Weights of a small contrastive audio-text model: log mel input.
Rows from block 7 of the text encoder of a small contrastive audio-text model, named by matrix and row number. Rows with one number belong to one neuron. Each number is 500 + 25 x the weight over its row's rms, rounded and kept within 0 to 999. All counts start at 0. Numbers have three digits each.
Before each neuron's rows are labels from the 100 texts, of 14848, where the neuron reaches its highest value: "fires on" is the input token at the peak. Only what is clearly more common there than usual is listed. The data: synthesized solo parts of chorales (CocoChorales). In brackets: how many of the 100, against the usual share in percent.
# fc1: MLP up (text_encoder.blocks.7.mlp.fc1.weight, 1536x256), inputs 208-255
# fc2: MLP down (text_encoder.blocks.7.mlp.fc2.weight, 256x1536, transposed), outputs 208-255

fires on: "a3" (80 vs 1)
fc1.437:495501505462512521508532546500512516527467517491519505498493435510542559518466470526544497479511494517502487474550490549541504439505474477464516
fc2.437:533506518511471506551483508507520510483523521495503548528486477541473529517469519488466542529510515515470475518460503536502521518469495446480529

fires on: "c" (73 vs 2.7); "f" (13 vs 2.5)
fc1.682:531531508466515479483486492483533483482459481494503509504529533528506522479504486521490497502479456467536472490516486476513509479535477514485529
fc2.682:515499523457505472522508523517510495526572499485484525486493454495470515544506456478480473503516491540476502484487485520509497449505546433475542

fires on: "e4" (19 vs 1); "5" (14 vs 3.7); "c4" (13 vs 1.3); "g" (7 vs 2.5)
fc1.215:530519516485501486552521497480490491510511480470467487503499479453489517484550500471556443523539514550477508432530501522533492468513521498489490
fc2.215:513524508474466477504509485496521528482503459510522485547514495513457433507494504518508461499504478489481506511467503477460525513503466510515542

fires on: "violin" (100 vs 1.5)
fc1.120:492499492509515504504571497511510505526536498524497471515471488490529507496485488488553478488510506498500553472547533496538490466493501525486488
fc2.120:526509489534521509548507507526477494510487519509503496547512467486546527536547487496516475525504456519514501466488497479474467528488519504493500

fires on: "5" (65 vs 3.7); "<end>" (24 vs 10.8); "a" (7 vs 2.8)
fc1.552:492536532463491506478513511514498537531504453533520509485516499452483465520465479473490501490524491512484545485508527466461504501494471505519505
fc2.552:515455505505462504482495498533527525488517546537543491500521492515499504484433525482455574488479548488519475552535513505485531508478507478508492

fires on: "oboe" (58 vs 0.9); "#" (30 vs 13.1); "g" (12 vs 2.5)
fc1.560:456496510516503490530501506494515513490470496487494505484489468527513490535489477499485499480493462501451511493547558454488480484491473500462487
fc2.560:461505519514504484541509485457541529478491465492498486472529494463509487500530511534507495471551480513486535484501554502504485484530515526526504

fires on: "double" (100 vs 0.2)
fc1.18:440466525519527509521494519498533517509498477509495478467496485483478489523475498530483489441516499510456552484517554484501500459519491472484517
fc2.18:479489508521509479534532491455536526477492450487504507490533479445519496496517502512518489459531512512484533486508523513507455497513503519525508

fires on: "horn" (100 vs 0.7)
fc1.328:465491510506494529494497494456495466518496491540499472487502509504501520476505525514476490475486492495482517513539522495492501462503495526506495
fc2.328:518487512523496465552513506488526506491478453478494519491531516459528521497520527489541503491555506535490539489478504499491472510508533499542495

fires on: "#" (87 vs 13.1); "g" (13 vs 2.5)
fc1.361:521529500547461506498534510501467490484461455493496474510535497503508503459493489481574501483539523437526542437487509492516467520528531534493520
fc2.361:498529474489500501516497464511511490511524499546507494510493502512462498498484535498515508493501452485501521501448519508506533465516503493516521

fires on: "4" (87 vs 6.1); "c5" (8 vs 1.2)
fc1.373:495496511467490492484498457488550475497495479510539504505536486506527487477483504511498486491491517448501529456547471447497473533507453501520508
fc2.373:495472485492509478483454516523507533421504448494529479480512507528491465531490532469508519513498515509532514504438474479486505528509504512569539

fires on: "horn" (84 vs 0.7)
fc1.200:518458440477553473490507481491493495513509472434462488503500476452483525510521510470557476466504500515469514517530470536496470461484456539504491
fc2.200:538502479469543491496517486556503483551493483442496516493497485497538526529522497542529506522483468532498455508502467490470497500479469473446490

fires on: "5" (87 vs 3.7)
fc1.313:502487494505486508504475514525488498473533497485448496498542515469500482486474532489507502488481512491475546519501449518474512486507483480496500
fc2.313:530487523514493510503472462546530487473508534516533491463476486527526563481432512510530535521496515494512454511535505531526544523494495465462500

fires on: "bassoon" (100 vs 0.9)
fc1.422:489464502545495529530565494472504497501472474516471494454478520446474499495471506461547469487543498502513554533514533538480529477522533531548480
fc2.422:493510503541497497540537522480515526484477456491495490503520483466509520499525503504546472478539469514503538478495519500501482474519543539536517

fires on: ":" (86 vs 10.8)
fc1.171:464515542509524477518486491460542486484499486505526479516554476532493480489481542544482466440525530520457538491517543493519515485507471497496487
fc2.171:470507513511501488545524481431538514478470458469504498483512476477512482496513523538491525436551524529475557468512546489511459510514515514504513

fires on: "oboe" (100 vs 0.9)
fc1.476:473476521489534492493515505472476520467512501513457462467547494502518542503526467510487470492504491521505482499496509502493520477538464528522521
fc2.476:491495507502513495535514494515528525489516475509489494497520518474490503501526507480524503468537449502496510477471534489469492452505520515507516

fires on: "f" (99 vs 2.5)
fc1.462:504500484524562474572485489510499482496500448468502491503499544513507496499562530499498483468557453505508513479506506489513491473514473500543457
fc2.462:487506448467495514489499496459490500471507470452454508482448502458500474489535451492488523508487518495489504484482455489512454533529478535493508

fires on: "double" (100 vs 0.2)
fc1.177:437453540498542471500499494497524522498485462514493508462505503524488511486496502526484467468533447506464534512506539493465527466520497476505504
fc2.177:461495521513505494536524506458544524473482460485498484483525484459499489504531501518511496467539481517478537489493538508515455477530517528522515

fires on: "c4" (44 vs 1.3); "#" (33 vs 13.1); "f" (12 vs 2.5)
fc1.666:521513484479515494532523512461495516496484480455484508497499483517505515495525468523499494506498477485484481504536457489505476497495480535513518
fc2.666:502476480439506487487444449524525503503496510515550499502518497542516515533457486502468495496488527541504491507491438495490516524487445468508508

fires on: "#" (100 vs 13.1)
fc1.190:497492521528522501498505501450510495487516502526462494511533481540479465459506540554465525471495512506483506502513498482512508485471476502486530
fc2.190:470520520514488487554532519447529531482474464484482481487531490454514485493524489523520490449550504514490548460512547517514469496535523539519520

fires on: "g" (98 vs 2.5)
fc1.234:527469469540497548513568530482468524517486512501474532504488447473494533539477494481565508470533487486516527470515495494497490509507533481527531
fc2.234:529493451538493500520555501486465506499476490509518514533518473478531556516506509487566497483498489492535510475504481504499472500485537519541529

fires on: "4" (100 vs 6.1)
fc1.110:479513502498516444517531524479548470443484484497498468505515514504524510496487481508504469449509481464510541465552472507508525492502448509533501
fc2.110:488525493520502516514477548483508543480501508518531494505490509499504455529532428484446474499482486509531492482522502498467476501516522478513519

fires on: ":" (43 vs 10.8); "#" (35 vs 13.1)
fc1.224:496494488516529504515508499475457522539487507508516493474521461415480485498508486511520486453532491512489512495519487479499478498501512517530482
fc2.224:493474451441525519452487506499528485522524485502457508503486515495494533483499479494464514515454490510491464532529492501528520486500449537440491

fires on: "g" (40 vs 2.5); "5" (28 vs 3.7); "#" (27 vs 13.1)
fc1.693:470526513528476500520520520463504546531484508522505497501504455438499460474515500476496527488496481439475545493508515474450493507487524552526553
fc2.693:469501469465480509489480531450498511485515484535487483489486529485474467532536455507449476499492488489506478498477509500492528465542503542524549

fires on: "d3" (42 vs 0.3); "e5" (40 vs 0.9); "2" (7 vs 0.1); "g4" (7 vs 0.9)
fc1.637:489543528504502464513498493468514501511542481538461526498521505481483475445534463530508503473523484477508519491564507465508510500496490495568500
fc2.637:484508536489474524521499550493519549502503483505540492491495478511468513498500454475515482517516501534488520425504533469505484491508555500487523

fires on: "#" (66 vs 13.1); "<end>" (29 vs 10.8)
fc1.342:521487516528509458534504484499492497501485460474528492527557475510500514498511523512501469459533520517514494512520472474505469527488477486532458
fc2.342:498521518486519536467534489474507493519519525517486515475514497518522527476498489509494503505463504475500470521558507496517536488493475495454475

fires on: "a3" (50 vs 1)
fc1.133:509541536501492527538506526509488470510464505485480498491504518489512527500472511505546514509551495453519547475493523507549470519515486546479496
fc2.133:517516464460493519511498511553497476510541541521484512512489474501503497498471478474504515543472483476444490517473473525511490526494475476497513

fires on: "tuba" (100 vs 0.9)
fc1.616:508520468546504510479545479496506500478539458492490489514509450493489487493532491482513478500541495456490490501499557562521505450537524549483520
fc2.616:499492463515507531539501472486504515483489499503492514504511489503501538555511503518519501500507472529474490465476502529501514475486494505482517

fires on: "bassoon" (100 vs 0.9)
fc1.494:473495468524500545510566469441473534498481499525485513490526484492485531492501501501494491473501510478519469490570492502501509477506514533497506
fc2.494:542487479539498494545521502489505513494497476482508519555524477489505531548517513501525476526492481527505514471473497490482474502485546510503535

fires on: "<end>" (91 vs 10.8); "5" (9 vs 3.7)
fc1.558:461512468558525520492464505491495508475558458498463466494491502485469448488510479490471478498478510450470528526483465496509511503545517527504492
fc2.558:459501506520511486469459492483493468489488506492495526482463539505497457543532501489450502523498505473494500489463512519500498500503478497513473

fires on: "g" (50 vs 2.5); "#" (50 vs 13.1)
fc1.436:491495500496540524541489516517550483501477496479477464490485453469494479522489487463516506467498465538492537471545524502488490475527468528509511
fc2.436:472519505521485486544521535478514536486493445469487466480499470462498488510501510524515489452535488518485541478497543514502490480525511560526533

fires on: "f4" (33 vs 1.1); "5" (21 vs 3.7); "b2" (19 vs 0.1); "2" (11 vs 0.1)
fc1.439:515489526502496467526491525488498491502508492551485533448485532463518495469502481528537474475487476475499518490512493491524528475481524468536506
fc2.439:493509517481537511492495516523486488527491524546524503481476502522512503508502459483573474499506469518536508477502494461546489502537521469477465

fires on: "3" (46 vs 3.3); "#" (37 vs 13.1)
fc1.639:497504513524524505506494509503503538485462517486513523496569459486503559521498459514499521492519502528502486473573490512500467488490481479494464
fc2.639:510520515513497518520526534486458509532502509488510525500453491458471480494464490461490475520512520510478544511511457545517504542498491499472485

fires on: "g" (48 vs 2.5); "#" (44 vs 13.1)
fc1.430:490507490506515475492502487492551524506480516538528500484541491500511574498480499538534499499526474496504501474527509507526486491529505504507516
fc2.430:479491480475511487498523538485485487479505520529505515545468482508529497481544449519449487491492472487516454497504482475510457464496488504529505

fires on: "double" (83 vs 0.2)
fc1.412:481496506487500483515520528448531516535498444498524519452488522466495507490531451528545511482531440486476512470537529495522513480495507553511498
fc2.412:495505530540477500536490528486501521497502502530513457450520510476488472524483518510518467465512490513498496542461511552501532463544530467550513

fires on: "d3" (39 vs 0.3); "g4" (32 vs 0.9); "f5" (14 vs 1)
fc1.457:497548512509511459537496513473491529513535485520494500466533483477527503461504494500525517471520476446487529501557505512516527492450480510527488
fc2.457:470540544531496507547533546474512531487501469505506491486501485460502485527526471508512480477552472527499559455472558499498496476531541519520502

fires on: "4" (44 vs 6.1); "g" (37 vs 2.5)
fc1.491:485485505523508504469486499473526511503470518529533509498513524490518502437485489490532502483507496438487527490555492464507476511499473505521461
fc2.491:531461516509475503493458533519470504469463555495533511537469490494508496470527506437484496523466508494547482504479468476460465525452520511504520

fires on: "3" (66 vs 3.3)
fc1.107:518507503471510466512495481450555500488461512495492551503549530493500533490506451527487512495522453478501470473528482505525512508525484506484554
fc2.107:518490524469505473526512532511503513518558512488479521482487454488478511537502460471491478507514490524482492502477490532504498457501546436473537

fires on: "bassoon" (69 vs 0.9); "#" (31 vs 13.1)
fc1.685:477475477486513498528519524497507504488512447488478516449483507483512510517471488504557470459491451511501548493525487551529523459524497516502496
fc2.685:543481502498465497479526491502504533513446471490523478481528487484486501471488509519535520469520513504514470508524517480480458509499505508512530

fires on: "g" (78 vs 2.5); ":" (22 vs 10.8)
fc1.30:455506513526528497513514489468546490506487470494519487478518467518494498481493537538457502440552503491466535523533540514491530465516490507501472
fc2.30:465497515521506493537519482443534516477481461466502488472502475465504468496514511521480494429538536534462551497513537509499467503520511519497507

fires on: "double" (100 vs 0.2)
fc1.146:452477534531525511503494449476553521484506486511523482455515505500478495489494496534496459436547491507460551501499548492500510474522492497490469
fc2.146:457492522514505498532520503448540529473486460484494489468509484451512477505523499519493501457540498519467548495497530514511469483522523528522512

fires on: "3" (52 vs 3.3); "4" (41 vs 6.1); "g5" (7 vs 0.8)
fc1.377:510463543522514499511495523533529485503466486486544491501493493509536549474501530480516488510512499536496520464477497496506502491469512492497489
fc2.377:509553543502495491566522503507503528531515535508505552511492461520515497521511488486526504518526498529489502482437516519485501499477520452479529

fires on: "5" (78 vs 3.7); "d4" (21 vs 1.6)
fc1.741:476518504503500484501518538494468517502471503483508483504496541453487462502475521476502499499529468495475530464520511529480489477471443561492488
fc2.741:492474513521477483487508536499493516464526531476466489509524516509494518474478498508456550489492546471543461533509487558499517520489487498513514

fires on: "3" (62 vs 3.3); "a4" (11 vs 1.1); "a3" (9 vs 1)
fc1.645:516504515503502475502511524522509497485493475494499478487537488465523494514527469485524494485537532480533493460512510527513505498524499475503510
fc2.645:524498484469505539542481525500491538456480501497491527516529488538477516492516486494480534502517485512510468505486476527493504463497477485485521

fires on: "g3" (99 vs 0.7)
fc1.396:536461485512490469488540558483506489479484440453500508472507552442513536499495487487545531454484491537516534485488486515511486507498503545544513
fc2.396:497531496540510523520485511504476518484499476525500493462521477449505464515494483469536483496535507504504575462472512471537460554513532512521493

fires on: "e4" (100 vs 1)
fc1.533:498521545552524496527531538483484542492519492517476506455532512449488496480530515479533488505509482498512504483512482539497510478496520490527488
fc2.533:497487488483500500526490490523483463499532474494510496538468520495484485506524544499506465499497492552501489472474491468486502502507504521508514

fires on: "#" (69 vs 13.1); "g" (31 vs 2.5)
fc1.318:499458500592524487497494510520480539460486476494501489515521493464522505477494523464534495503484518472509516507487471509487460527479528474522489
fc2.318:515501501491469519498520511532471512523478524531555482500494495486533501517417547514534495479509527540471508501504542511474514511487465491502491

fires on: "#" (77 vs 13.1)
fc1.113:515495502529505465528502520499484516497481467475492500528542472474496503504495493525522460460532506504496522495516458475496477536496485491519465
fc2.113:475512498477516531433530489475520490522514512529511496477509509518515512486489483504492494505444505453505473525559513498520524496495463520458472

fires on: "oboe" (100 vs 0.9)
fc1.303:485489535501496476482503529495511523504508484497504475455501499486491498511539459534490474468505468499521528499537545473494525518511465538492511
fc2.303:468504519498483514521511518472531539508512490503477502478517488477508501480553471546439510487506475499485475508555528494480484442520477488480501

fires on: "<end>" (46 vs 10.8); "#" (39 vs 13.1); "f" (10 vs 2.5)
fc1.629:502472494523540499557473503452527519493482520500512504490516457488534512510532485475466511479532459522494511492530519496523477500476468513513488
fc2.629:493540505474494515524468475531521484516508497500507479489477473520482548523466556494497517524499483555511532462497497465512523492485474512454502

fires on: "#" (76 vs 13.1)
fc1.327:511487512526525466522516485479486528506487469482516481512525456470485504483524491523502470479543516498506530488512493478501448537501481495505469
fc2.327:464523506485524540453537476467516482522523529523486510490496513509532512473508488507484479511449498466505478507547516494519513492487471526446467

fires on: ":" (100 vs 10.8)
fc1.36:501489541489538502506499495502518466496511488492486505489513494487502486512519485514453490471532464511490557498506559466506490478525502521471504
fc2.36:460508533505508474536520480450548523486504469487503496479524499479512483508544502540490497475549478502486536486498540489501470468522512508523494

fires on: ":" (97 vs 10.8)
fc1.500:476516510534502495541511507457517459530500504497490493529526436510500519514477513514483476464513501493476513495523492500497472455473523463499509
fc2.500:495494491518504489538542487461515513479473458487512501500536475464526517501511516508544510442530521516496538464513518503507455507518521514531523

fires on: "f4" (35 vs 1.1); "e4" (32 vs 1); "3" (8 vs 3.3); "b2" (7 vs 0.1)
fc1.456:509489491563506523461453479505506478461548493494447471491515554454499461508511519508474490506470510445501524508512460488514490508565537523527500
fc2.456:461497492526523462456459480502490456492544487486493527504479507498497461527528513500438491511495522486472517488508508484507495487503504491515483

fires on: "f4" (54 vs 1.1); "e4" (32 vs 1); "e5" (13 vs 0.9)
fc1.244:499489526494490490500496502468541515529482503521482523466513481487522520505504507502532486497503497517514510492519504497498509464502508453519489
fc2.244:525482477473456494492505512478471497480437439536536484508521507518470473487482520510528520485484510490533479512487492441504492552532487511518515

fires on: "double" (100 vs 0.2)
fc1.131:475472520491528487503472501485553512518519497502497475465508479483476509517473483513478489449557472494502541504494535494494510460540498521523469
fc2.131:459484524524492498539528508461537528474481475500508488481520498463517456493537503508512499450533484498470542494493549510484485459516508518537522

fires on: "d" (100 vs 2.7)
fc1.160:502475535503531466471505526472495506501484506529483510461554493500478520457525506472485453487503477488516523498473469526547504438487477509516482
fc2.160:459522521515494515550512522473519525489475465497483473492512492463500506502518494531519497465538458513500540454505547499518487465542536532517521

fires on: "5" (46 vs 3.7); "3" (28 vs 3.3); "f" (26 vs 2.5)
fc1.571:511499503495493471551515530511535487465511476498469531493515522464491486478486491457508517509527442495452548481501508516490481479527508498521547
fc2.571:506504507478519485477504499520482499498504536504472488467487508510481495469483447453494525522500518457526516508537507512517492521526532515476472

fires on: "4" (55 vs 6.1); "d" (40 vs 2.7)
fc1.730:511507469489528489486491485524465482545471495527523475484507488501518500517462525516502498480509495472503505520547483510499504453535468513523468
fc2.730:512484497501506503535470518543456428529516539480494515508455495502495516455502494468484497510541487518502511503483462454523460494524533514507487

fires on: ":" (100 vs 10.8)
fc1.665:450506535547495473514529503517503521485521473514537493475472504489498473503468485464507476455534500518478546514519504503510514455524515541532491
fc2.665:463515515534503507534532529486517532486497455499486469484516494461493501495521496517539464467544459510491533482504534500505495459531538553527509

fires on: "c4" (100 vs 1.3)
fc1.198:509502498531472494564525516415487494480478502513486551503476524469509498467538476497496494463512493510494539485517484501490497494513538514506518
fc2.198:496499454490529492487472463524516501530522511515527488511500487422521471511484465482466472469506484502485539516500503494485490501510508530525490

fires on: "c" (92 vs 2.7)
fc1.732:498525495474495474535519524528512517512446523492477506512473498504518483475491482496500503493496445485514551495523504468468507514469484517480501
fc2.732:458527535505464514494470503508505464514541481496511437489490460554467492505467536530447475525477493482484518488519493481537536483515509490506517

fires on: "c4" (24 vs 1.3); "c5" (21 vs 1.2); "a5" (18 vs 0.3); "e3" (12 vs 0.3)
fc1.646:500508486532463496517507511504476496499494487494521466494486498508530502511508485453526504454504502468547529453510525517501490437535528519503534
fc2.646:511446497503469477490473502502512509478512518513483525517515521567474536455534546510493514507461485493508427518537482508451553427492526468511544

fires on: "horn" (100 vs 0.7)
fc1.63:504494473516510476501498463459488500505471515514520502458544520500533490435484482490507478504523491474459516512564506514545522468506484504527438
fc2.63:498481509518496495554468545509469504515493510458486506504477485505485477503536489466482509513516469543510514497471498483480489493518552496505534

fires on: "g" (86 vs 2.5)
fc1.692:514491472538462535492527535467493476502499520506496527526524461484511540512478471485521465440506471478489512476535493490498493498488517501517525
fc2.692:527488466517497493507526503506472498496492513509514475539502485473539543510505530480552505475494473488552500466503499490483462493502538530551534

fires on: "c5" (100 vs 1.2)
fc1.101:476517502472477515485532555484523522497485497515496476467492493490493529461477497475499500518494490476485522490523500537501543462542491511504525
fc2.101:534473503449469480449520488490489507504439475492501481520544503534475510457490505514492524504464542492529455516540471466483502529492471501493499

fires on: "d" (100 vs 2.7)
fc1.705:513464518508522465493528468516497456498470513501462510488553479493487534511482491469503521517503498482543487461490504519487527498486458516484530
fc2.705:469511514517483504549515532482507527481494456481482477499514481469494496505517503517529494463562470506488543459488532483507484479540553535532530

fires on: "g3" (41 vs 0.7); "b3" (19 vs 1.1); "5" (15 vs 3.7)
fc1.191:499506509471492478543523467492531491487469470498536503503535491475524519493468518490540493489518502545507549452498478464498537514494517519513518
fc2.191:518487472479562472545502447513491473513543523510467547535513494469480497508471525492513454499504485536453540539471486486528491526491513508513461

fires on: "c4" (35 vs 1.3); "<end>" (32 vs 10.8); "f" (13 vs 2.5); "g" (9 vs 2.5)
fc1.93:460493512493519507520551524495485495472531497494492492495475532499541553527522488492522441448488531532516488458503503548500500449513507472477516
fc2.93:517453428478513484498527475550521477498514459510507510502501527485522517493468527476556494470467504505488490516499458514488540491475466493502476

fires on: "horn" (100 vs 0.7)
fc1.593:477458524517495536482546479483522532459508480508485492463498495493515506485473518475487474479488517480510514496562499526503524444491521515519507
fc2.593:530491509522516472533541503485523540501470480489476525523529485457483499526536482537545482524504468497478500511477509505463486513482515484483536

fires on: "f" (100 vs 2.5)
fc1.246:538480451459554480528493481492523513505482488474493518501537510482473552499535480517516529478535462511446476517549498498501493473524457517529480
fc2.246:508506470493513528499464457525495524531501500504552500450465455485481499519436506472504484540503545515508528497491435482514487574485479461479469

fires on: "double" (98 vs 0.2)
fc1.139:514471490494529524513511498517543522519521459483501501439481509454489500517524466489520489447521466520466541486533535487488542510530488515489502
fc2.139:490482504515505508530496511468523513492488473463470513437482509437488495512517495498486492457525490521458515544488499545507488490504492516480497

fires on: ":" (83 vs 10.8)
fc1.136:481457511476485464527522511460502479502485480521503503501504494478532477469483516511476504519516502495476547528524486529526490444509487500530473
fc2.136:477517497513494497545506492506538492489472463485496473494519464473513495490524484516507511502540458510472528488479536514507469467525535522505510

fires on: "c5" (64 vs 1.2); "<end>" (30 vs 10.8)
fc1.658:513493490506495495516464516493496498508492505481495504471524467465546464527515473505505547477487482496462506527534471519476513468491483483532520
fc2.658:516502463451470511485485477527483500576496529545536508499478515449502506501451499450501524481505486505486511535502517456459497499481488540498491

fires on: "violin" (77 vs 1.5)
fc1.10:478487495519493497506539522484487488507536492516501472488496453488513509514507482479524495423508521478498516494507527543475475458506529502502510
fc2.10:484541536477506479502520501504490528520504498502532483499522511520522465541534479474538519492549473471516509453469523476498496494513504493554560

fires on: "c5" (66 vs 1.2); "c4" (30 vs 1.3)
fc1.161:502498478497481521501492456501482468497494465500554486510505505503514461494511481506502469471498509479490491495520479455497460523492499537544495
fc2.161:473495480446536484464477482517536490492538484492544525537476449553460501480501492461481515550499540528488532453493472462541473537477490518490500

fires on: "c4" (91 vs 1.3)
fc1.260:465516525485478486515515507473504524497486499491503514506515506497479466494476464494486487511517479459495569494488483494506466523555489519507524
fc2.260:477523466453539503498480503525519533510553493537469505473498505502481490525495493511512536548476495508499500510462497507495537496505489481491523

fires on: "c5" (76 vs 1.2); "c4" (12 vs 1.3)
fc1.756:494473468505486508487482505470517497505460485469503511526525503490474470483524486493476511510489464505464519511534468485518473477503437518505484
fc2.756:490459458497503484521469479523488470475525492492483537518486535486471485495458543501463474485468521528492491562455438543513526468498478482523494

fires on: "c5" (100 vs 1.2)
fc1.81:460518486496488516465527501478506488503529520520493473454483484503532513487491485498494486508487505464479511495533524518513513454504501524488487
fc2.81:519498515485504509467523487471483493513466501502478492504548507519507513471524472539495504495472513491506459511544483471518487526494462501474451

fires on: "4" (96 vs 6.1)
fc1.91:464520467495540451515496506507511490473486490495510488500470524489546518435560439494525474511477489483520509465492505500504459518535535499510524
fc2.91:487483503535496497510450511500498482471497537503495499515526543526501476482510499498461475476470505484514485518511476515489529452511512480525483

fires on: "a3" (31 vs 1); "a4" (29 vs 1.1); "4" (27 vs 6.1)
fc1.178:474534502510482498489523523488498509487508534502507515471553451458514524508504482485535512467506517456497492478538543549459484467506475483500525
fc2.178:475520523507496521544499537512506528523494471489485481456495473453521495512523476503539517472560477509486521465482540497511485494516503481511532

fires on: "4" (100 vs 6.1)
fc1.184:464530534503518496507494543480521490444490506489475510470557522474513504470519477492501478494529476485503540483514499555505495460542504493523519
fc2.184:496543489501495476520506529496491516487502496497463510481447524487500476480526443469517571509520483454532529475494535511486487495513510523486533

fires on: "g" (84 vs 2.5)
fc1.738:504482466516479510529537544466471483527494498513436523504489458489487515524465513496525505504522497509489521506547450516512509447476523526535514
fc2.738:516495484541507497534546515481503510505456471501529515531522467484529550509529520512554505496506478522521507466502512504490465484485544499533521

fires on: "d" (100 vs 2.7)
fc1.57:470530492526568499470512513460501544488498478481477478465555485489525533504542461529491466476520500514511494484556476510527513480482470525490458
fc2.57:502500531507446504481485540520485515484480454478501478484496508509465502486514493466473463539488516483535511483512466475471501526522549517505534

fires on: "3" (100 vs 3.3)
fc1.584:527475485490483489497540528535506538455501475502475519480539493471503552475464493499544520472505494500520496490512497521508520517521521490523554
fc2.584:504477472484511495523488503522490495422525479502447504490481502499493507459514498464537538516508492494530540447458495495527480501506520527487524

fires on: "3" (81 vs 3.3)
fc1.557:503496511519522488512468517482512509483480485465475520474563550445482530494494495491507506510504473466489516516502485522527495503551485502503488
fc2.557:503519510531463500529526529483495537486477490523522491532464493488468428486467538488535509468512498445462527538480561533470514475494467493501517

fires on: "4" (59 vs 6.1); "2" (15 vs 0.1); "c3" (10 vs 0.1); "a2" (7 vs 0)
fc1.590:492493520493521520511501515528490529477520476530517458493529528490485494508463517493505461467510469489500488531522492503472524500525474539517477
fc2.590:506467499501543496480528485559483498522534479463484508490487545493485520480516528466522481484491503514502485505497511493453498466459482510461497

fires on: "c5" (71 vs 1.2); "3" (12 vs 3.3)
fc1.360:505473463535494500486474462479497485467494496526557516523511504477530453467504488461511476486512510448461517503507476472519442538500491503560471
fc2.360:502490474453494502488465503527506507476509495519522527542461476533472492460495515462506503571453522510526518477462451468502486527468488496491519

fires on: "tuba" (100 vs 0.9)
fc1.622:501516490537569499525553485463479490482514466526523459503559483527506464525532532516487433431513472468520499495495527519499537512463515499501509
fc2.622:493506487528512508547539494473521531493511473471500498520496456454514495531512498519505490467520496509468533476494545505509456499502517534489530

fires on: "d4" (71 vs 1.6); "5" (17 vs 3.7); "f4" (9 vs 1.1)
fc1.218:476488475502468516507544565483484520496522491531474481482496555483513514481470509466515491482520493482491497515525511523489537460530484539521508
fc2.218:523474514484525502449516499496484500519458506479480481513523495487483504489512481515489511505485500490516475526530471479517464523496466523493465

fires on: "f4" (45 vs 1.1); "5" (41 vs 3.7); "e5" (10 vs 0.9)
fc1.655:501524533477507490512526507525488529528496509535516497495529486467493496496467490471498455475543508507525535506504477507493502513530474506503515
fc2.655:487500554497496500529469487529530521506533550546508504460476524530512509506473520501483546498523508512522503489459535515496534507523512450502520

fires on: "d3" (47 vs 0.3); "2" (29 vs 0.1); "b2" (19 vs 0.1)
fc1.651:491551502539524491501501510502492546511537490546488467486510464457484479495502481471495488479499475450515517522550515479479474476487483505520493
fc2.651:487495492512500461498507496515504491522507495500537527499476470494490484548494473472536495474545463472483536517459499515540503490525540497535497

fires on: "tuba" (100 vs 0.9)
fc1.348:474498487492505514508568504524517493506534492486477482509510480496528518499492491461549475488489484482462509497521523521540483460527519524476506
fc2.348:534483508506546538489519505508490528521492499497522489514538458485499522504548463528496461518463483510484487499530480444490454533480504493470479

fires on: "c5" (100 vs 1.2)
fc1.214:462527502495482523471522487481510495507514520526500474464490498511536505473491475498501495517476512450484491497535518523505525460493479525494482
fc2.214:514504519492499514465525486471473482512473514507483494502542518517511508466519469530497496489482518477504468507546489470526489524495465503482442